Weights of a small contrastive audio-text model: 7800 steps.
Rows from block 4 of the audio encoder of a small contrastive audio-text model, named by matrix and row number. Rows with one number belong to one neuron. Each number is 500 + 40 x the weight over its row's rms, rounded and kept within 0 to 999. All counts start at 0. Numbers have three digits each.
After each neuron's rows are labels from the 100 clips, of 14976, where the neuron reaches its highest value: "responds to" is what is common among them. Only what is clearly more common there than usual is listed. The data: short read English sentences (LibriTTS-R). In brackets: how many of the 100.
# fc1: first MLP up (encoder.blocks.4.ff1.fc1.weight, 512x128), inputs 0-127
# fc2: first MLP down (encoder.blocks.4.ff1.fc2.weight, 128x512, transposed), outputs 0-127

fc1.294:468533542373557467484462462539518571530452434571533509505510466483531494481447562502432447458517525494485584552478523513412422517429461463446457478522509556491439494472505516489497458543503445495479498451502430504412520532529579448457525498477502501523477467482592529454556513584508481523489487495445522471527527513501508467506549460479441505543527543487560517523514504445506508510505
fc2.294:582511448533506521567479546477428506479457531484499460485498427518551487551453510543514527457460588501518539437480499489512491528454502517446491535461511584490564504507427522479514454536485490523537528503531466525522455574553509411516515468445445534518569562541498465528448476530507611526547486514469533473642488445543455473540459518507476462481455524484520487489481521547470518531508
responds to: the word "to" (39)

fc1.331:501472550456558523493482492529493495539455430572537559470530468554511397500485466477465492521518525469468517574477485493439441533471490531539529460569485487498383530525535473541541483494486507534471540455503492446425474541491595485520525489450510506587515466492526466510513497543504527475505533489500507478520528484422560412471526517472412511562542481485548489602531596504496467515508
fc2.331:468532505478448473576545479500456539488439468420475430484525429511549582494480493541516500435448550446541496543512540500532516485512536484424536493530511558552552475530449540449508479540472564513486522539535478517553443497520456474496464487451479485429555532478528547530524548474493595555510467506531539534663515511491500520507458489558513529491446506494514500530519481560465557521525
responds to: the word "and" (28)

fc1.193:480560415572491455506462528488482474441477503506534464556470542533459525512448445514473431559436511471453508477490528472412433437529416443453518516499503500380546494480483451562480449472491572538509544471549498571505526439503435505540512483516464510512511496548485493472570467464514506492466534503489494441513481496493464498459498459499437494468545491511394459446500439531493554536462
fc2.193:487543529510491478475538563479481458550469540450548491506502502532502519498496424509485492531467550477513500482477511495495555452486420466474463462429540545494477508494483492535552495486474463509538466499466502541509474473470542458526504538506477473497425495521477531501511457552492555483503486501446571507755500460575483521518486453504541531482518502501494554460472424482421514507528
responds to: the word "said" (98)

fc1.360:515498494435506515400460527496564560516490413480593534416480467526512465483496500520526543505496522504529574523506504525424481517509505558496470464481516498491396505529516545530533461527512463533535556441473477495439563504512566506525576515470540520558499472424520541458479585546437559473541579444493497544505486498467507460467479520529423521528496540458547485491498404504511509461469
fc2.360:515516516497494561570564500494450504414497478427430482533459421498502497547413523498546506486458547465551537457500500462523460507449526484416567511558450510500540467493522525479475518492511516475467470546536531529518506546506563468459509463512472543483501520546463485496459475548557555542523399503494486510632561520500483522527528542584517470476513487531546490560504443484510539590556
responds to: the word "to" (33)

fc1.387:458513442428444589488490496524560540557505499465521430461464562458478512494521583487543519493497489434530510520513558494477545540466523487555472504502534472458509528433436484422452471497499514546522560456473501490422467425441525474496535561482519431528488461495488458466542449464458517478522493590494453437499505523550510491483468484497551535505480460470566501480498458484635466461469
fc2.387:516516440539513505532513489524469513458513508542565530515457556458492519534489485514485497431480510458475400517536511542440529547474519575562525494495451488502538466496459456507428545520516577528477499469499575456482509471499554508476514516475528475457502503486539444589528462469497492424482500489519492491528501519607429480581430491494512434416444478529422504555500589558576541523498
responds to: the word "that" (36)

fc1.447:561493416504495478493467545448541532545516561510537481506455501505471482530529514517519448558518499495456515456401496510501491424531480541480524520512488480563566536478442532475535526478531524510556551434501519543519447519530486498540526510538494568524519477477429493465548422542501552432410501506496440522498559545479559416452496477516479442477557490496452561560488599500449521414496
fc2.447:464480543485536447464501504552461503459513453446489473464496524462515452467453488469497492500528552450442467454554496572491569507453536465436435489441505610455434475539546458522470460522479523556495455572484496459451578518497527555450446461504503461470483517460549538454472543443496458557567544529434537429507516482563494553541492504492514531474469538544532486441458437490553478538508
responds to: the word "you" (36)

fc1.250:485555520497464419436453529536504455434469463558504468551479569565530490530488455500485489476468508467490508475524556461484422514533452446517403550470557480433544508458487428484434446534511469539496496483515473497536543504610512485487532498480457514505503505489489502481633489500481507527423538496504450398508497444460450459468503422478490538512525505474504466508525421488483552481484
fc2.250:437557511511510469552524526450493442547457564501527522490500549523484480533486463517504516532456544505488545519490475506483555482473456515484496468441514496521579507522521533555469475496556444553526490529528488553489457458508491464493508514499484457479519484536510540523470530533484595511505523503489521470770487494528421563484456461501490487508499541497467471508481517487458527498526
responds to: the word "said" (29)

fc1.444:474480432510508469495485470480483519421493462489524505556480528497511511515425459556438425516415561481472447456457464493429499502517431462470504488497595527382581493455462465501436423508490584534517484547518488550562555471515448482506475542508501524456423458501537510499557529479502455521505516488483538484529435511499529470462513534513472483395547482518475534425507521510512543529500
fc2.444:501489476554519463468533563510417512513467509443514503531491472525481547478449461504486469484458495545479504451452553485459501457483448490449511515465529526509465517508438517542582464444446482506564492480492514550455491430451545460524484477487503467494463511516455482548479453515555557523502483493494515484743482469554496480538483495513578509481466497507468533461477471480444481464523
responds to: the word "said" (95)

fc1.191:534473501465506479457466505551486494446473485552541491534477530541508468567483451576459536460490452436488514464521496486532422529502470438492456551471576507505494489461547403480515418457438526564493501447478460462500479557555528472479555495479486469512513437439464517468568549561540532533440516503503418446522518466401462425538530477480538521522575508531501532497504469486459504475579
fc2.191:445573460515493494506498501460457474519474546466516513466516522500506517502520493536551527522430536497539533502490513507502529500515479554470498469429508476481514522514472549474479531500556470511499518552515483496491475453517503479500499472511504496507559488515476546518481557493500601551471526484463477481782481511491411521529503497499604493516499523479482448493511517523466510451536
responds to: the word "and" (27)

fc1.50:564514463492505508461465512493479459409513412510498512397501470555492516476535458555511494504519414486469446513451528493477517516535472455442508441538451477505452507446559531529472500480516507455520538420499493487510512525473533431521490496534501511582536497530546508511507498484535606422441598511489411484477429480520456514493498543471589533550528556523533489503538434534512527442533
fc2.50:434423533513486499503592489536566548573445505464477508561474483517502517494437518420480492499478550500535522456536505505511488511463551474475548525502505429501573480529522393436547549561481501520455464585529543439475549482525482572484487491472526452466506447573523488464530511482517494527514479516507526479580504544452541501549519443484413498509494461493478464495559487421498456589512
responds to: the word "and" (29)

fc1.291:452471552501460473380463462537510492548499464509530506464527547535564516466477470556427534466466539480489496462523521443481488560485477555445478488534532510402507486518560464472457457488514486521457466513494458464525585562467532495469511476403529531579465531505509539556577458546430486519445502464496530487524479542430574425483481488502488482538466451437535465537500501482481530516427
fc2.291:522558511470496463506549559379474505519461440569418486536465463551521525478542461552527512509471539546469547517481500494540468499457421539486501469516508445525491521577467562511523515530492491506526504504563474511523502482594504440515461491501486478445561519557521480477477521537500580530544520406530506493655533455583483484522526551500453510511549448539503530486480512474468513491531
responds to: the word "the" (55)

fc1.386:385476542511541530487594489567499479628412464516485492454547464599521439531488567514492505548484520447555538500490498482477519570572534479557538571553518495439502496493501440491476490490459490501491539500485480438466530440511517481513548477561501465421494467504462553446488482555469501560489473483506530485489511461532591488529505499429463518491483462491517519482459514537546476539476
fc2.386:562551437447493447517463523458476534444564496497484506503484526460460537523518502520504497393508493532434496582497504529508516452423438536496480473407437459533488494530491545542526545461513561466515481497504499564499475491488461532509474533467542510559492494452493496518526495480470429479508458569550418550514496567479413472487499450570542562453501529421517475518538474498412488415477
responds to: the word "said" (27)

fc1.112:435478503496501474423498504509437538488450464488610518475471532511531454419487485496498533516502481521448541481535519414486455502461530490476500507501448482494515479535540416548541492461553448543524460512458543430495465558585576527564480470466557478599532544477487507499492524530507528467447447510542591504495503562504524479460529526439528558539458453551498560556517464480479549473551
fc2.112:482485523458481446515545472528459551568490502503472564504460479535573549525476427520485517547506553474473566517507480511579442456559533453434470414494549530576553584506514482496473522516545462472394475487539502498510549508596523508494512532437505496482473414523481586471464540463473490502577486432495525489548565475488520522505466471499499455477493511525512494514495575436463523447472
responds to: the word "and" (32)

fc1.304:524477439483458543522471500485490485536485436509572526575497526524555450491472489506455486499534486404540529471431555474483435512419487489544499512534555461488476481435525492494548437461514466570476504445538450489472485557504494546514474469480471500499539505471465425518576522489526436511439516585541559502566502507440518441496538569487474431543531507483420538507500514453406505430513
fc2.304:470569513465503509476510520465475509516490475501468526480476531534543482485511494501457533539450507528548519494484523498537486546543504490528500471434461552480497486490496513450494505490554507582492527537532441486540461534542504485499514497487508539475551560482491490518556512510499617479497590504465474493753530496545444535537526454482530517528467556466534507468496457530416511503517
responds to: the word "and" (35)

fc1.410:446522509587495463546508592508494478501481476540531509562512509403533501466570498427426498469532525520509510556554503509499468501346472502501509521456538447508438492521501493440445499493480526525459459527517426456442494448538499505470432505494538510536504500444427600463474484481499521552550518453558537459489574511478474516516550514524506524553537458495492534526438459464527467494517
fc2.410:578444461437497579483485429475497503523474524472518456498498499539451535499440513547531457542463529475482537426432444473503429524531520483508501522545550581508534469561514565500562514516500492480539515454470511459526436508469524481473516521483380517459515532512484395522446484491495568491404472527514455553541476491440515517442504498498448511477457533456597555450535518485515515534491
responds to: the word "to" (37)

fc1.487:491471455468509495467503478471479474522475529439555545547519567482459430487498402457445497527495481531521414535549512448543504539555510567563476455573532557464485510473571491455447448533533504547540439510484479537475565511441565507460535503401425480536493470424547525518484494501485415558421519471462562490557522469475539474465518509520508487475481486522540518572527486481491475508488
fc2.487:567483547523448437527484528498458488558469407472532515518505532530491561519494536554500483463474523531429509494458511466491485521497537506488537553541496448471513511526460513544464521513463477486468508518524511524503537522546457503509465477465574534561574465515584524491433557472382574551473516492528470588656534475497488479499537437548518472515472548481484562485530518505475513431537
responds to: the word "the" (66)

fc1.209:500413397517517500509481452531471471457480445465536551520466519520553460461494441498447528551519475459522501488410556450499430519455483482509507553546525461515393505428522508477549441455445476542496508487545457476503500514516498564477501536474484479582524501512476476510495473524496450459460551486589590484531490566470535449512574497511500485570524509559395555521519503497503489514527
fc2.209:485495531484493488480502526500462509566498535485505515449464469504512555488532466524432504534473426528478468499528472486577498559542612438470494454474498528477507490487486539529541561500588500530518532467528468480549465493546522461537423542424611524506528534500521520506541485475497535535507448499520481466672486546481491483546518450506577509486509500495521471499529482446379533479499
responds to: the word "and" (33)

fc1.145:569508478531452504533518522474583541496557465608483501497490487491528479562473480463382461460525517388503569530481518544465418521474481465483532486514536481506462515530510555485541478498456467484544551414532443533415433497588508474435524495489519494519483500528573491408504533545507468484452515508524452475516524542508428464534488489456481499557492523497474539562474502500494453463520
fc2.145:532527474480509554457503453476475532454524437475528481453523483473458535465496491540531511502458552456538556483517475521442501546494521512444484534486500607484515463552453542505457570580523508503492511503414453509518497601510582451484521427511448532545540508505530471528498489448467575503591522577482493471642441496519486561464522478507456483468449500484516466487508496531497532567516
responds to: the word "is" (26)

fc1.178:363510505464524467485424469429478460477527491498562456407501521479541465557499461475450474526486529474490466484481474483457511493434511501543490471456506543477460495558504509565439545533486422555494576539536444431477465520494456517584562457505594566516495513517532545523506549528481528458461503516491554479474476544486539452449558524461463512449543481478513573510500525513509544515555
fc2.178:584509503546485511526543494486479541573436568505494490519519503528518543473440556496482526491535530459476557531511435456502481513552538512465512514474485502517526541574499612535522392472487581411488495531478494531457458410547573561425476540449428430484485450529481483553508428500509530502544511432552507507526530498487506573555456467512492495491481523495506501485500463493467464513434
responds to: the word "to" (33)

fc1.81:494546563458550544545492443420483550472489470517566517487471522472542458554485515526462472550481503532518557568522529472484518519441460440495460458467511539504455443517490523536449545554440442538501490557574445467429468495509540446554475465458511556498531507513501596508497512520466547492557478461551463481474514478513487499474555547465498579467481459506531533509457408504566448548591
fc2.81:498428461572457502489434510571498480543434567512480500473541466507460576490469508473555540476486552460489475462498457530488468469559548551451490515527482484439520535512503507471509403471555542431522509429513551534569462429488525478519548542513447439456509504488461383508513551541547571479490484522434521475530494478463521471487547497535450428512486566435533507504528548489444519494487
responds to: the word "to" (33)

fc1.395:522543468493483554538453539578508533547469456524478503555539499509505508524474506516458494554489470493477497529498528493413480545446442464556472580491513477464567489442533493459475468486485440636456529441469479483498453516506549496457445497452451537472553577416498457450514517506512429521527539573480472568566508500476529440552500569507494460506487488475408498478521474476496551458537
fc2.395:506521474452500479539504525460483492512494490515476496491511500490533512507495449481507506548458551506523450497487511506534524555489483509508522509446499540506562481457480487472553486514582535524486531498507465474551483635473509439483514519471490505462511546436534438533501503598559479477402551513500438513697428506557423499539533494471559566504467543457498482440503459520464505495504
responds to: the word "i" (46)

fc1.376:418516477508487473508439492554525467476511445507508516527486508574540446484503481530383520488541556456488496492441564438424483551474460553458551573561478448460463528459534443538529437475482492544440520478518458515506552533461502527460483523456518489537517505526474473542505533507546472524448523463566526501522491503423538420523514458476515509580511434551438520572523472454442456535468
fc2.376:545532523464474489446521568437490563497450510510512490513483479528525560475509472510529520486464451481500504476469505492573497520501521522446515431499549561492585485541459576480561512465528497514527436459530490520499462516538529462541438525428497527488517490477501552542516432511510570557503526472495513494734493497524459522568523504515528542473508522463499490473498526556465542512506
responds to: the word "and" (28)