Weights of a small contrastive audio-text model.
Model: 4.91M parameters, log mel input, encoder norm rmsnorm.
Training: soap at rate 0.0019, 7800 steps, batches of 128.
Rows from block 3 of the text encoder of a small contrastive audio-text model, named by matrix and row number. Rows with one number belong to one neuron. Each number is 500 + 25 x the weight over its row's rms, rounded and kept within 0 to 999. All counts start at 0. Numbers have three digits each.
After each neuron's rows are labels from the 100 texts, of 14976, where the neuron reaches its largest size: "tokens" is the input token at the peak. Only what is clearly more common there than usual is listed. The data: short read English sentences (LibriTTS-R). In brackets: how many of the 100, against the usual share in percent.
# gate: MLP gate (text_encoder.blocks.3.mlp.gate.weight, 336x128), inputs 0-63
# fc1: MLP up (text_encoder.blocks.3.mlp.fc1.weight, 336x128), inputs 0-63
# fc2: MLP down (text_encoder.blocks.3.mlp.fc2.weight, 128x336, transposed), outputs 0-63

gate.106:552471444499515492491481509488487477478483525465459489483518477509518476496526484506502464519526484497504484514500508516502494523465510518520468517441500489478495495510499516478470517498487498
fc1.106:498475479480538474493520492478475492529512495494535501467490472484510515496488452492516496499472491511512511486526504518510483471525506482516491499474495499472468531489515517475481470514461541
fc2.106:494507518468456498501512467491520513507512484465466499475482506453517497470472446490545496490525476542474463491476422490545496523510484494497483489486451542480479457474498510501484522522467508
tokens: "that" (19 vs 0.8); "the" (17 vs 3.3)

gate.5:525500489523514529474482481485424494494509551491547483543504520496473499537493489493490501518503539494519551538531527494460490498489515496502532513480482528445540520456508501470482511522492460
fc1.5:509520540469486555472501517488545526480477506543525523549483463485455493532489482467494503499493469495514508497508514498505488517527497527495551521485442541485474496523486483506499492476512487
fc2.5:552514518459509481478498527493539506494474494527496511473490465471539548495514455467506545503529461448502510506567514507471446498527497500514505503481451520491561490518494508482539501528519525
tokens: "we" (100 vs 0.4)

gate.140:544492495529489539494489451526449483496507456501530512535497529545483469485492478493494518481500464507473548476463470491530524478511472505510545474519446500513479470505503475533479463509541458
fc1.140:539500518489503514495496498520467519489536487507536561476492478503495457482464509520532491506519472519489550509472484480512502505471448467526535476488500523522517445508505465518527495485482485
fc2.140:508501510477438534516523475464525473497478497456509522520485470476502504537489526503489498501481465457523459537555479512500532493500520470520479503495490480519495460500470510516485526480477450
tokens: "<end>" (24 vs 11.4); "i" (18 vs 2.3)

gate.77:528472549504521512504511501464441519483495492519554514494490522482458473468486491506542496509476468564524490518459501480504493458507490520467482493522531498558489496431491478514468472518483472
fc1.77:481490506526476477468477452500490505525453481476500489521506494545528460508503508545468519523473477468551533493540505515524530494515478487499510480518512487521487487490477518454467505477480531
fc2.77:480499524493489532495514466489460493510472457483444527546474450509515516526548506484521480521504475499468510494516506492533538510479503486511516492492476505500476522496496512503438511504512516
tokens: "said" (8 vs 0.7)

gate.196:492488476473483494460477494538490488494502459539531504488470530496493493485533477487483542517493499459467501454453463501479529529534481521493489457500537501542517483487499507506517525481526515
fc1.196:500531534470500503530476500505514503456485474523493502503539489480512472554460490511511505514524517538565563515519524506511511513451494498531518511502506499484496497506487486523471496512519499
fc2.196:490553490532477547479469548488496514478526447498496547467464478526499485510502515502475505480496542558505492479484478466496514515511505506497534489499477512499484499500511495424538520490489502
tokens: "a" (39 vs 1.4); "and" (17 vs 1.2); "in" (9 vs 0.8)

gate.287:477524536496555493496479481462497493503486534475473451512510492457499528469506518527498478495474529499497491529525538480492505463468508491478450522511466453501564543491478570468490513520489493
fc1.287:498502507527498476476499463490496517553517490490529502506446493507486480515505530495488483500522498482584513486503513499502504498478511473534546473475457546472493475511492495500536528522493488
fc2.287:467490516459482519518471514509458482539488493498513503490489501515495496555475496514502528503488554503473491505507531553473495553505479497489540508534499502543470542490459530532458486537479484
tokens: "us" (10 vs 0.2)

gate.45:475520520499491501515516477505533538534501506481512508428492539519483532475474480523500470555532475564467486508521450523527523463501491493491515506529453495493496479500514532493516494483488542
fc1.45:492509497522484485475567518518537518493547488501501562520484503491511481537509513487483498478476503478488530498479504478513499518503509484512480496517484502530485487519499472503460526527507503
fc2.45:505458480499504519484503469518492507494503457501508465525479441526528506495477512477511562486500512477464535515524561426505502530512480490499484502462546499508537487484470504459475510487497500
tokens: "<end>" (51 vs 11.4)

gate.326:511459518458531503494501514492448484563564466458444482526486481519483493527546483503482542493540508512491502432506470493537508527464525506476500523517509439512480505480507502511483517484478469
fc1.326:478499474516542515481490491542502504485439493508549486473477502522487499507467483468502502510488552476495530543485523510507519467512418521523489506507537542462484496508489516521507517502488511
fc2.326:463510484506506486472548487507482513507476500512527534507498538502470497507528521482514505502509496475508522471545499502484561494495474468498523500470493509565425474504502499454537527443471452
tokens: "after" (32 vs 0.1)

gate.329:472468507495531461472513506522504521474508539492522511469494492458474501497454492456486499534525536507530531554480496544491506514480502491516493484466476481473449502502500466486484459520512512
fc1.329:531497504505528465483489489513497490507527513508508513507499512496528485548502533502487528473535515493519531442515454464471543502502433438477479508518538446479435534502495484464496509507512479
fc2.329:482528520501520505480475531500494485517519472488493556485474469497456527514478482487491487514485503522453492467541502537504489473465489474496494490534492493535507490492518495510557504463561524
tokens: "we" (96 vs 0.4)

gate.163:527492514528492507511504508536476508564578499474511511500496515518527526495522492544478493497462472497459500464549475476506515479496494479501476521499487458542499506489558518493494492466468478
fc1.163:484517493532451486496442503470543520464474509533534504503508535522478455449529489465493465491515519505506486477483516491496481475477526552499490481452492539472521524506466510513487507561517510
fc2.163:488481522484555487478510510511488528503506477494493508483466487506500519506525486503510533510489465515464485505522484526497499501532479466534519497461513488566466479496555518485496533494476450
tokens: "now" (85 vs 0.3); "nay" (7 vs 0)

gate.81:464507478514500524499520530476473447487516506495516524482529490497507486497493522463536466492526523526523471499506471541516503526493497497480531508475484528519458506506496469501523463493516510
fc1.81:498521484531502520516488492457490463482503530500538554512503500511490510462504503514453513489564518517516503491526456536548442523493503538492534527485460520479507467507515503485537508484472504
fc2.81:530530509519488486528476493557514450460504518493497507503521470474504532479543485485501517509489508515532523471492506497476436507491488501502481512439480485498524495487498504522484526512464470
tokens: "that" (10 vs 0.8); "her" (7 vs 0.5)

gate.168:490512512545521517479478508550514479499454516492481521484521503466498513512511537510507471536529517495528481580514495500540495575486478524505499530500460476496496511510487493519444479490502508
fc1.168:488560501501506492521490512512488505426472469549496512484509500483511503483510480524490463504521516498499428532482500505543533520521499487525496504527460463523531518460459440488458441506537494
fc2.168:516518482525508522491527490519487491470538460539523492499545499510490479525486519534516503525490506462487497510497497477506482502514529551491560527546453482485511529456492496511415466526503463
tokens: "that" (13 vs 0.8)

gate.296:479536481462509499536503488492518481511460474482484531520503509480505503526550545450505467502545515497481508467512503490489499501524505508540453530488513514468490501494477503491479457452519474
fc1.296:495447523482485503509516512507494497476520515480501528525479523478493518537549535497494479498512518473487548493528512516479480483469509505527454477502474518462473498463510475499514556453474517
fc2.296:500531489485432482501489502470514503485552534474491463502495474433502491484527533471505509483490515523522510500516495542488514496517529483515497512476462519505509469489525488514478486458497484
tokens: "a" (13 vs 1.4)

gate.121:502478535521472519526467492502477505487501511511491501564472562544512442493493479487524509487488479533495520505465492523510508499506457499519508482509433513475502488458494485512500506494496478
fc1.121:522483555493511511484514512479533505502559525529486483458509471499503447455475495539510468454527495537472491440482502445541506513463469475521524482542509526532509501535488488513491465483484478
fc2.121:487536511477474504534525486462517539520469507475504492544487532475495492534473480511533443502491504479449449514497503421482535521500473487458499480493489462529515524571486497492544512498518463
tokens: "you" (18 vs 1.9)

gate.3:502523527484504568501468463518521484479544493508515482482536493536514493501504535517516509456487501486443516473513501496501480567485465487507495512535521502481482488516479485452490529497486474
fc1.3:485513484505474487487482546492451493481495491488496518474444529523492507503518517470530437507550478501499433542456517470492500489527480499524484484502497487538489476515530507497505482504524453
fc2.3:487481483496472535537482542520518497476540484498526467511558520519480509501525494487508488427469488484507499459521488509492508530495496448533479506481490500505498585511485469478514498507504459
tokens: "after" (25 vs 0.1)

gate.299:501507485484492486490473496515506479478524469494492481448538469508485517459483568524492484480514476468525501527458491505506512501472524484514490468438493517512475527492527527515537439550525501
fc1.299:523476514512494520500513505552520521494535504528506498483482501525493528484505486515472490513464543432552469463486473514498493492508478498423467507463534527484545504480495484478468464462493513
fc2.299:505485488498476509505499530516483484480463502557509504517501505486538525521477504494526512489451518490576450497509520487484474489488457453510483488463459500494524508550493469510500461483505493
tokens: "the" (46 vs 3.3)

gate.330:498485531455539525512543488511488522483520493524538461477479462469518423477488516451525489507491537485537527495475500520486477499520528479506536527490516474534460469505494508510513518522512494
fc1.330:469450519517565509528478482499497507500480471497515482498526539471467491527511455460521455509447506480491507540502499505494491513516502524509520494519548509473490529490490495515470500534492548
fc2.330:528509484472515485494490490505542497493509503486504490516498493462507504548488513517498486518516535480479472536514517527511513509502516464490471481436470478477467530403547512515545523472511487
tokens: "you" (27 vs 1.9); "he" (22 vs 1.3); "she" (15 vs 0.7); "was" (11 vs 1.1)

gate.300:482516465480478517479426527491486523510460510522478487488548463491482516479473499514528494462509536503514525458468509530495556534476526513498532511476490516476441547502516506505508451520480501
fc1.300:478525457527504482523492484514500517520476495461479526475452491531492486511499493492511552576475509505487531489531495502501489439522481470477464518495505518500526504510536504539498504485489478
fc2.300:505543503504492495506539501514486530522483508498484524549477511455507489490512461508468550555532500476536544459472463519463482480499497530481508505441528465458523529511480495539512462482489513
tokens: "the" (20 vs 3.3); "that" (15 vs 0.8); "about" (7 vs 0.2); "but" (7 vs 0.6)

gate.19:579520498492521494483529487499505524537508519466502505463488513533484522500545459518537491500533498495502515531480518506501524509533498446479500460451478482477534523479472518496495520461481470
fc1.19:527506507464482503447475523518485526453520509474530463437514501502508481472482509487505482502447464496512514499501503500526489514514485466471460468493516555537500505479474512465476542485480503
fc2.19:478499496516518480516499486502503520492537503574512540482518504482521472540493462570530490509515520509507513502469486489481471467494503439495462523528522471481529457493470470505530497470519509
tokens: "a" (27 vs 1.4); "i" (14 vs 2.3); "the" (7 vs 3.3)

gate.194:516496497473525507542520470509486490503457492461480522452537524451501521462462533474507514481507508512498540493556533477529466516489488468496452471509544512509471526519506515515511500522515472
fc1.194:476474525486500511530483506507511518477514508462505541475510526455522526475471512477512492487517491496462472509537492490499449517473515485480484513487479485503512506504489551512539471521528543
fc2.194:483520512514478482507503515471507490472471500519469497517455493443499457454554506524509505531510492487510515507516529497519482519490485511503429482481482496546515482525502521507494450525499450
tokens: "the" (11 vs 3.3); "it" (9 vs 1.4)

gate.93:496469479478523501521504490519517509509497526492515516513555488459482500479491465481506485494507542526475471538465522493507523528501522471513511465517486506507501509500447467492496455481520469
fc1.93:480510498512499511474526508460485521464487486473496535545459533512552510505494550548494502492532494484530522498514505488494505516497496528491486493495478479502514555470542484467463522537509469
fc2.93:488464477517445508466512512426477516494503519473471527510467509528470462497522545455453502479491505524509492485517518491514480534518510502487507474523486510494472479540522553522501472501461516
tokens: "that" (19 vs 0.8); "i" (12 vs 2.3); "not" (7 vs 0.7)

gate.233:508484525511502549463528478461511519498468493513498538442473457457491514477476551504530491462482486488541536539492471512506519514507491519517530494519514527525484496496534532516499492485511518
fc1.233:513509492519499427486507462496456515467480485535499533564466519489527503533540524518506502529476547496470462526485514514493516491552517542477504554517524459496538495493509485514503489473500483
fc2.233:518557486498498456544520501490506525494515546537506547527507511461501512514515482480493557481504523495471448530505483446485485490505462483488465488507498466479538526468523470545522483509523480
tokens: "the" (74 vs 3.3)

gate.228:502504524457510511506505517528552505542510487487490490499492500490516495481453553489506550465509500484476451457530506494497520496494477467528520508494501503463512512505496499540475472462514468
fc1.228:492518511448507509532497499517496498474473505494541482513508467528477536505531488525497456508557529465537547465461511519506511506521492493477504525523499485539503516490527483491514516492530464
fc2.228:519527495511481495521497486508474501489515461461514472538500458516504433468456517553482496446517502516482519481551494502480458497525503510480501524511506476535545546509498536503484462538491483
tokens: "go" (10 vs 0.2); "for" (8 vs 0.5)

gate.66:495505498491548506498438504490477499457516460506480502510495503477514498521471534443487476517544527512465496487480519503531500519486475527518475524501470528514525472479520497455512498530491523
fc1.66:481492512514500524561523492557491516454477496512523487552460526511442525522460515504499525502485494486483509507480506505535510486472477548547523520463499489480481457500512510509517493545473513
fc2.66:480497475510460473505468508534527497527467481502495524489506520482466505479509465506521555523499488480522493523486532473471524519477430495531473448499487469480532497540507553464523511506461501
tokens: "a" (9 vs 1.4); "sorry" (8 vs 0)

gate.222:462549500537477457523504479478511508455520444523476515511452510503463501498498530521449508473479463539458484480473519532468505497523490544506509548497473483524533517507545527483528533521493503
fc1.222:474484511493441453470515460496487479492513488516479537522544481468492471476472528491489464483493477511533539532559476523522505511508487501490521492542495483521479518536498444507512553452465440
fc2.222:481481508525474533490495491476496513524519496483518514497505491492511531491502479495465476501506488465486475477501526519507485516503518500509482501553508460501445490418507503526444504508462496
tokens: "a" (8 vs 1.4)

gate.255:480495501458456512487472459458459521454509500473491502497533517494542530538481478454532492515517507511492463531490547508525495429455515496485498500525515490505509454509462499482513498560506497
fc1.255:492462509508496491498492471480513485497536462498478544491515506534496488488509496500503434507530489492546552450479503518526510511496490496540501491466498493469473505523524517503482452515456563
fc2.255:475519484484495489519521473492484489543510478516517532539539446555497493509514487476527548488502519496481511488476496476531493474463501496516491476452501466511499531530494531487536539507535533
tokens: "we" (22 vs 0.4)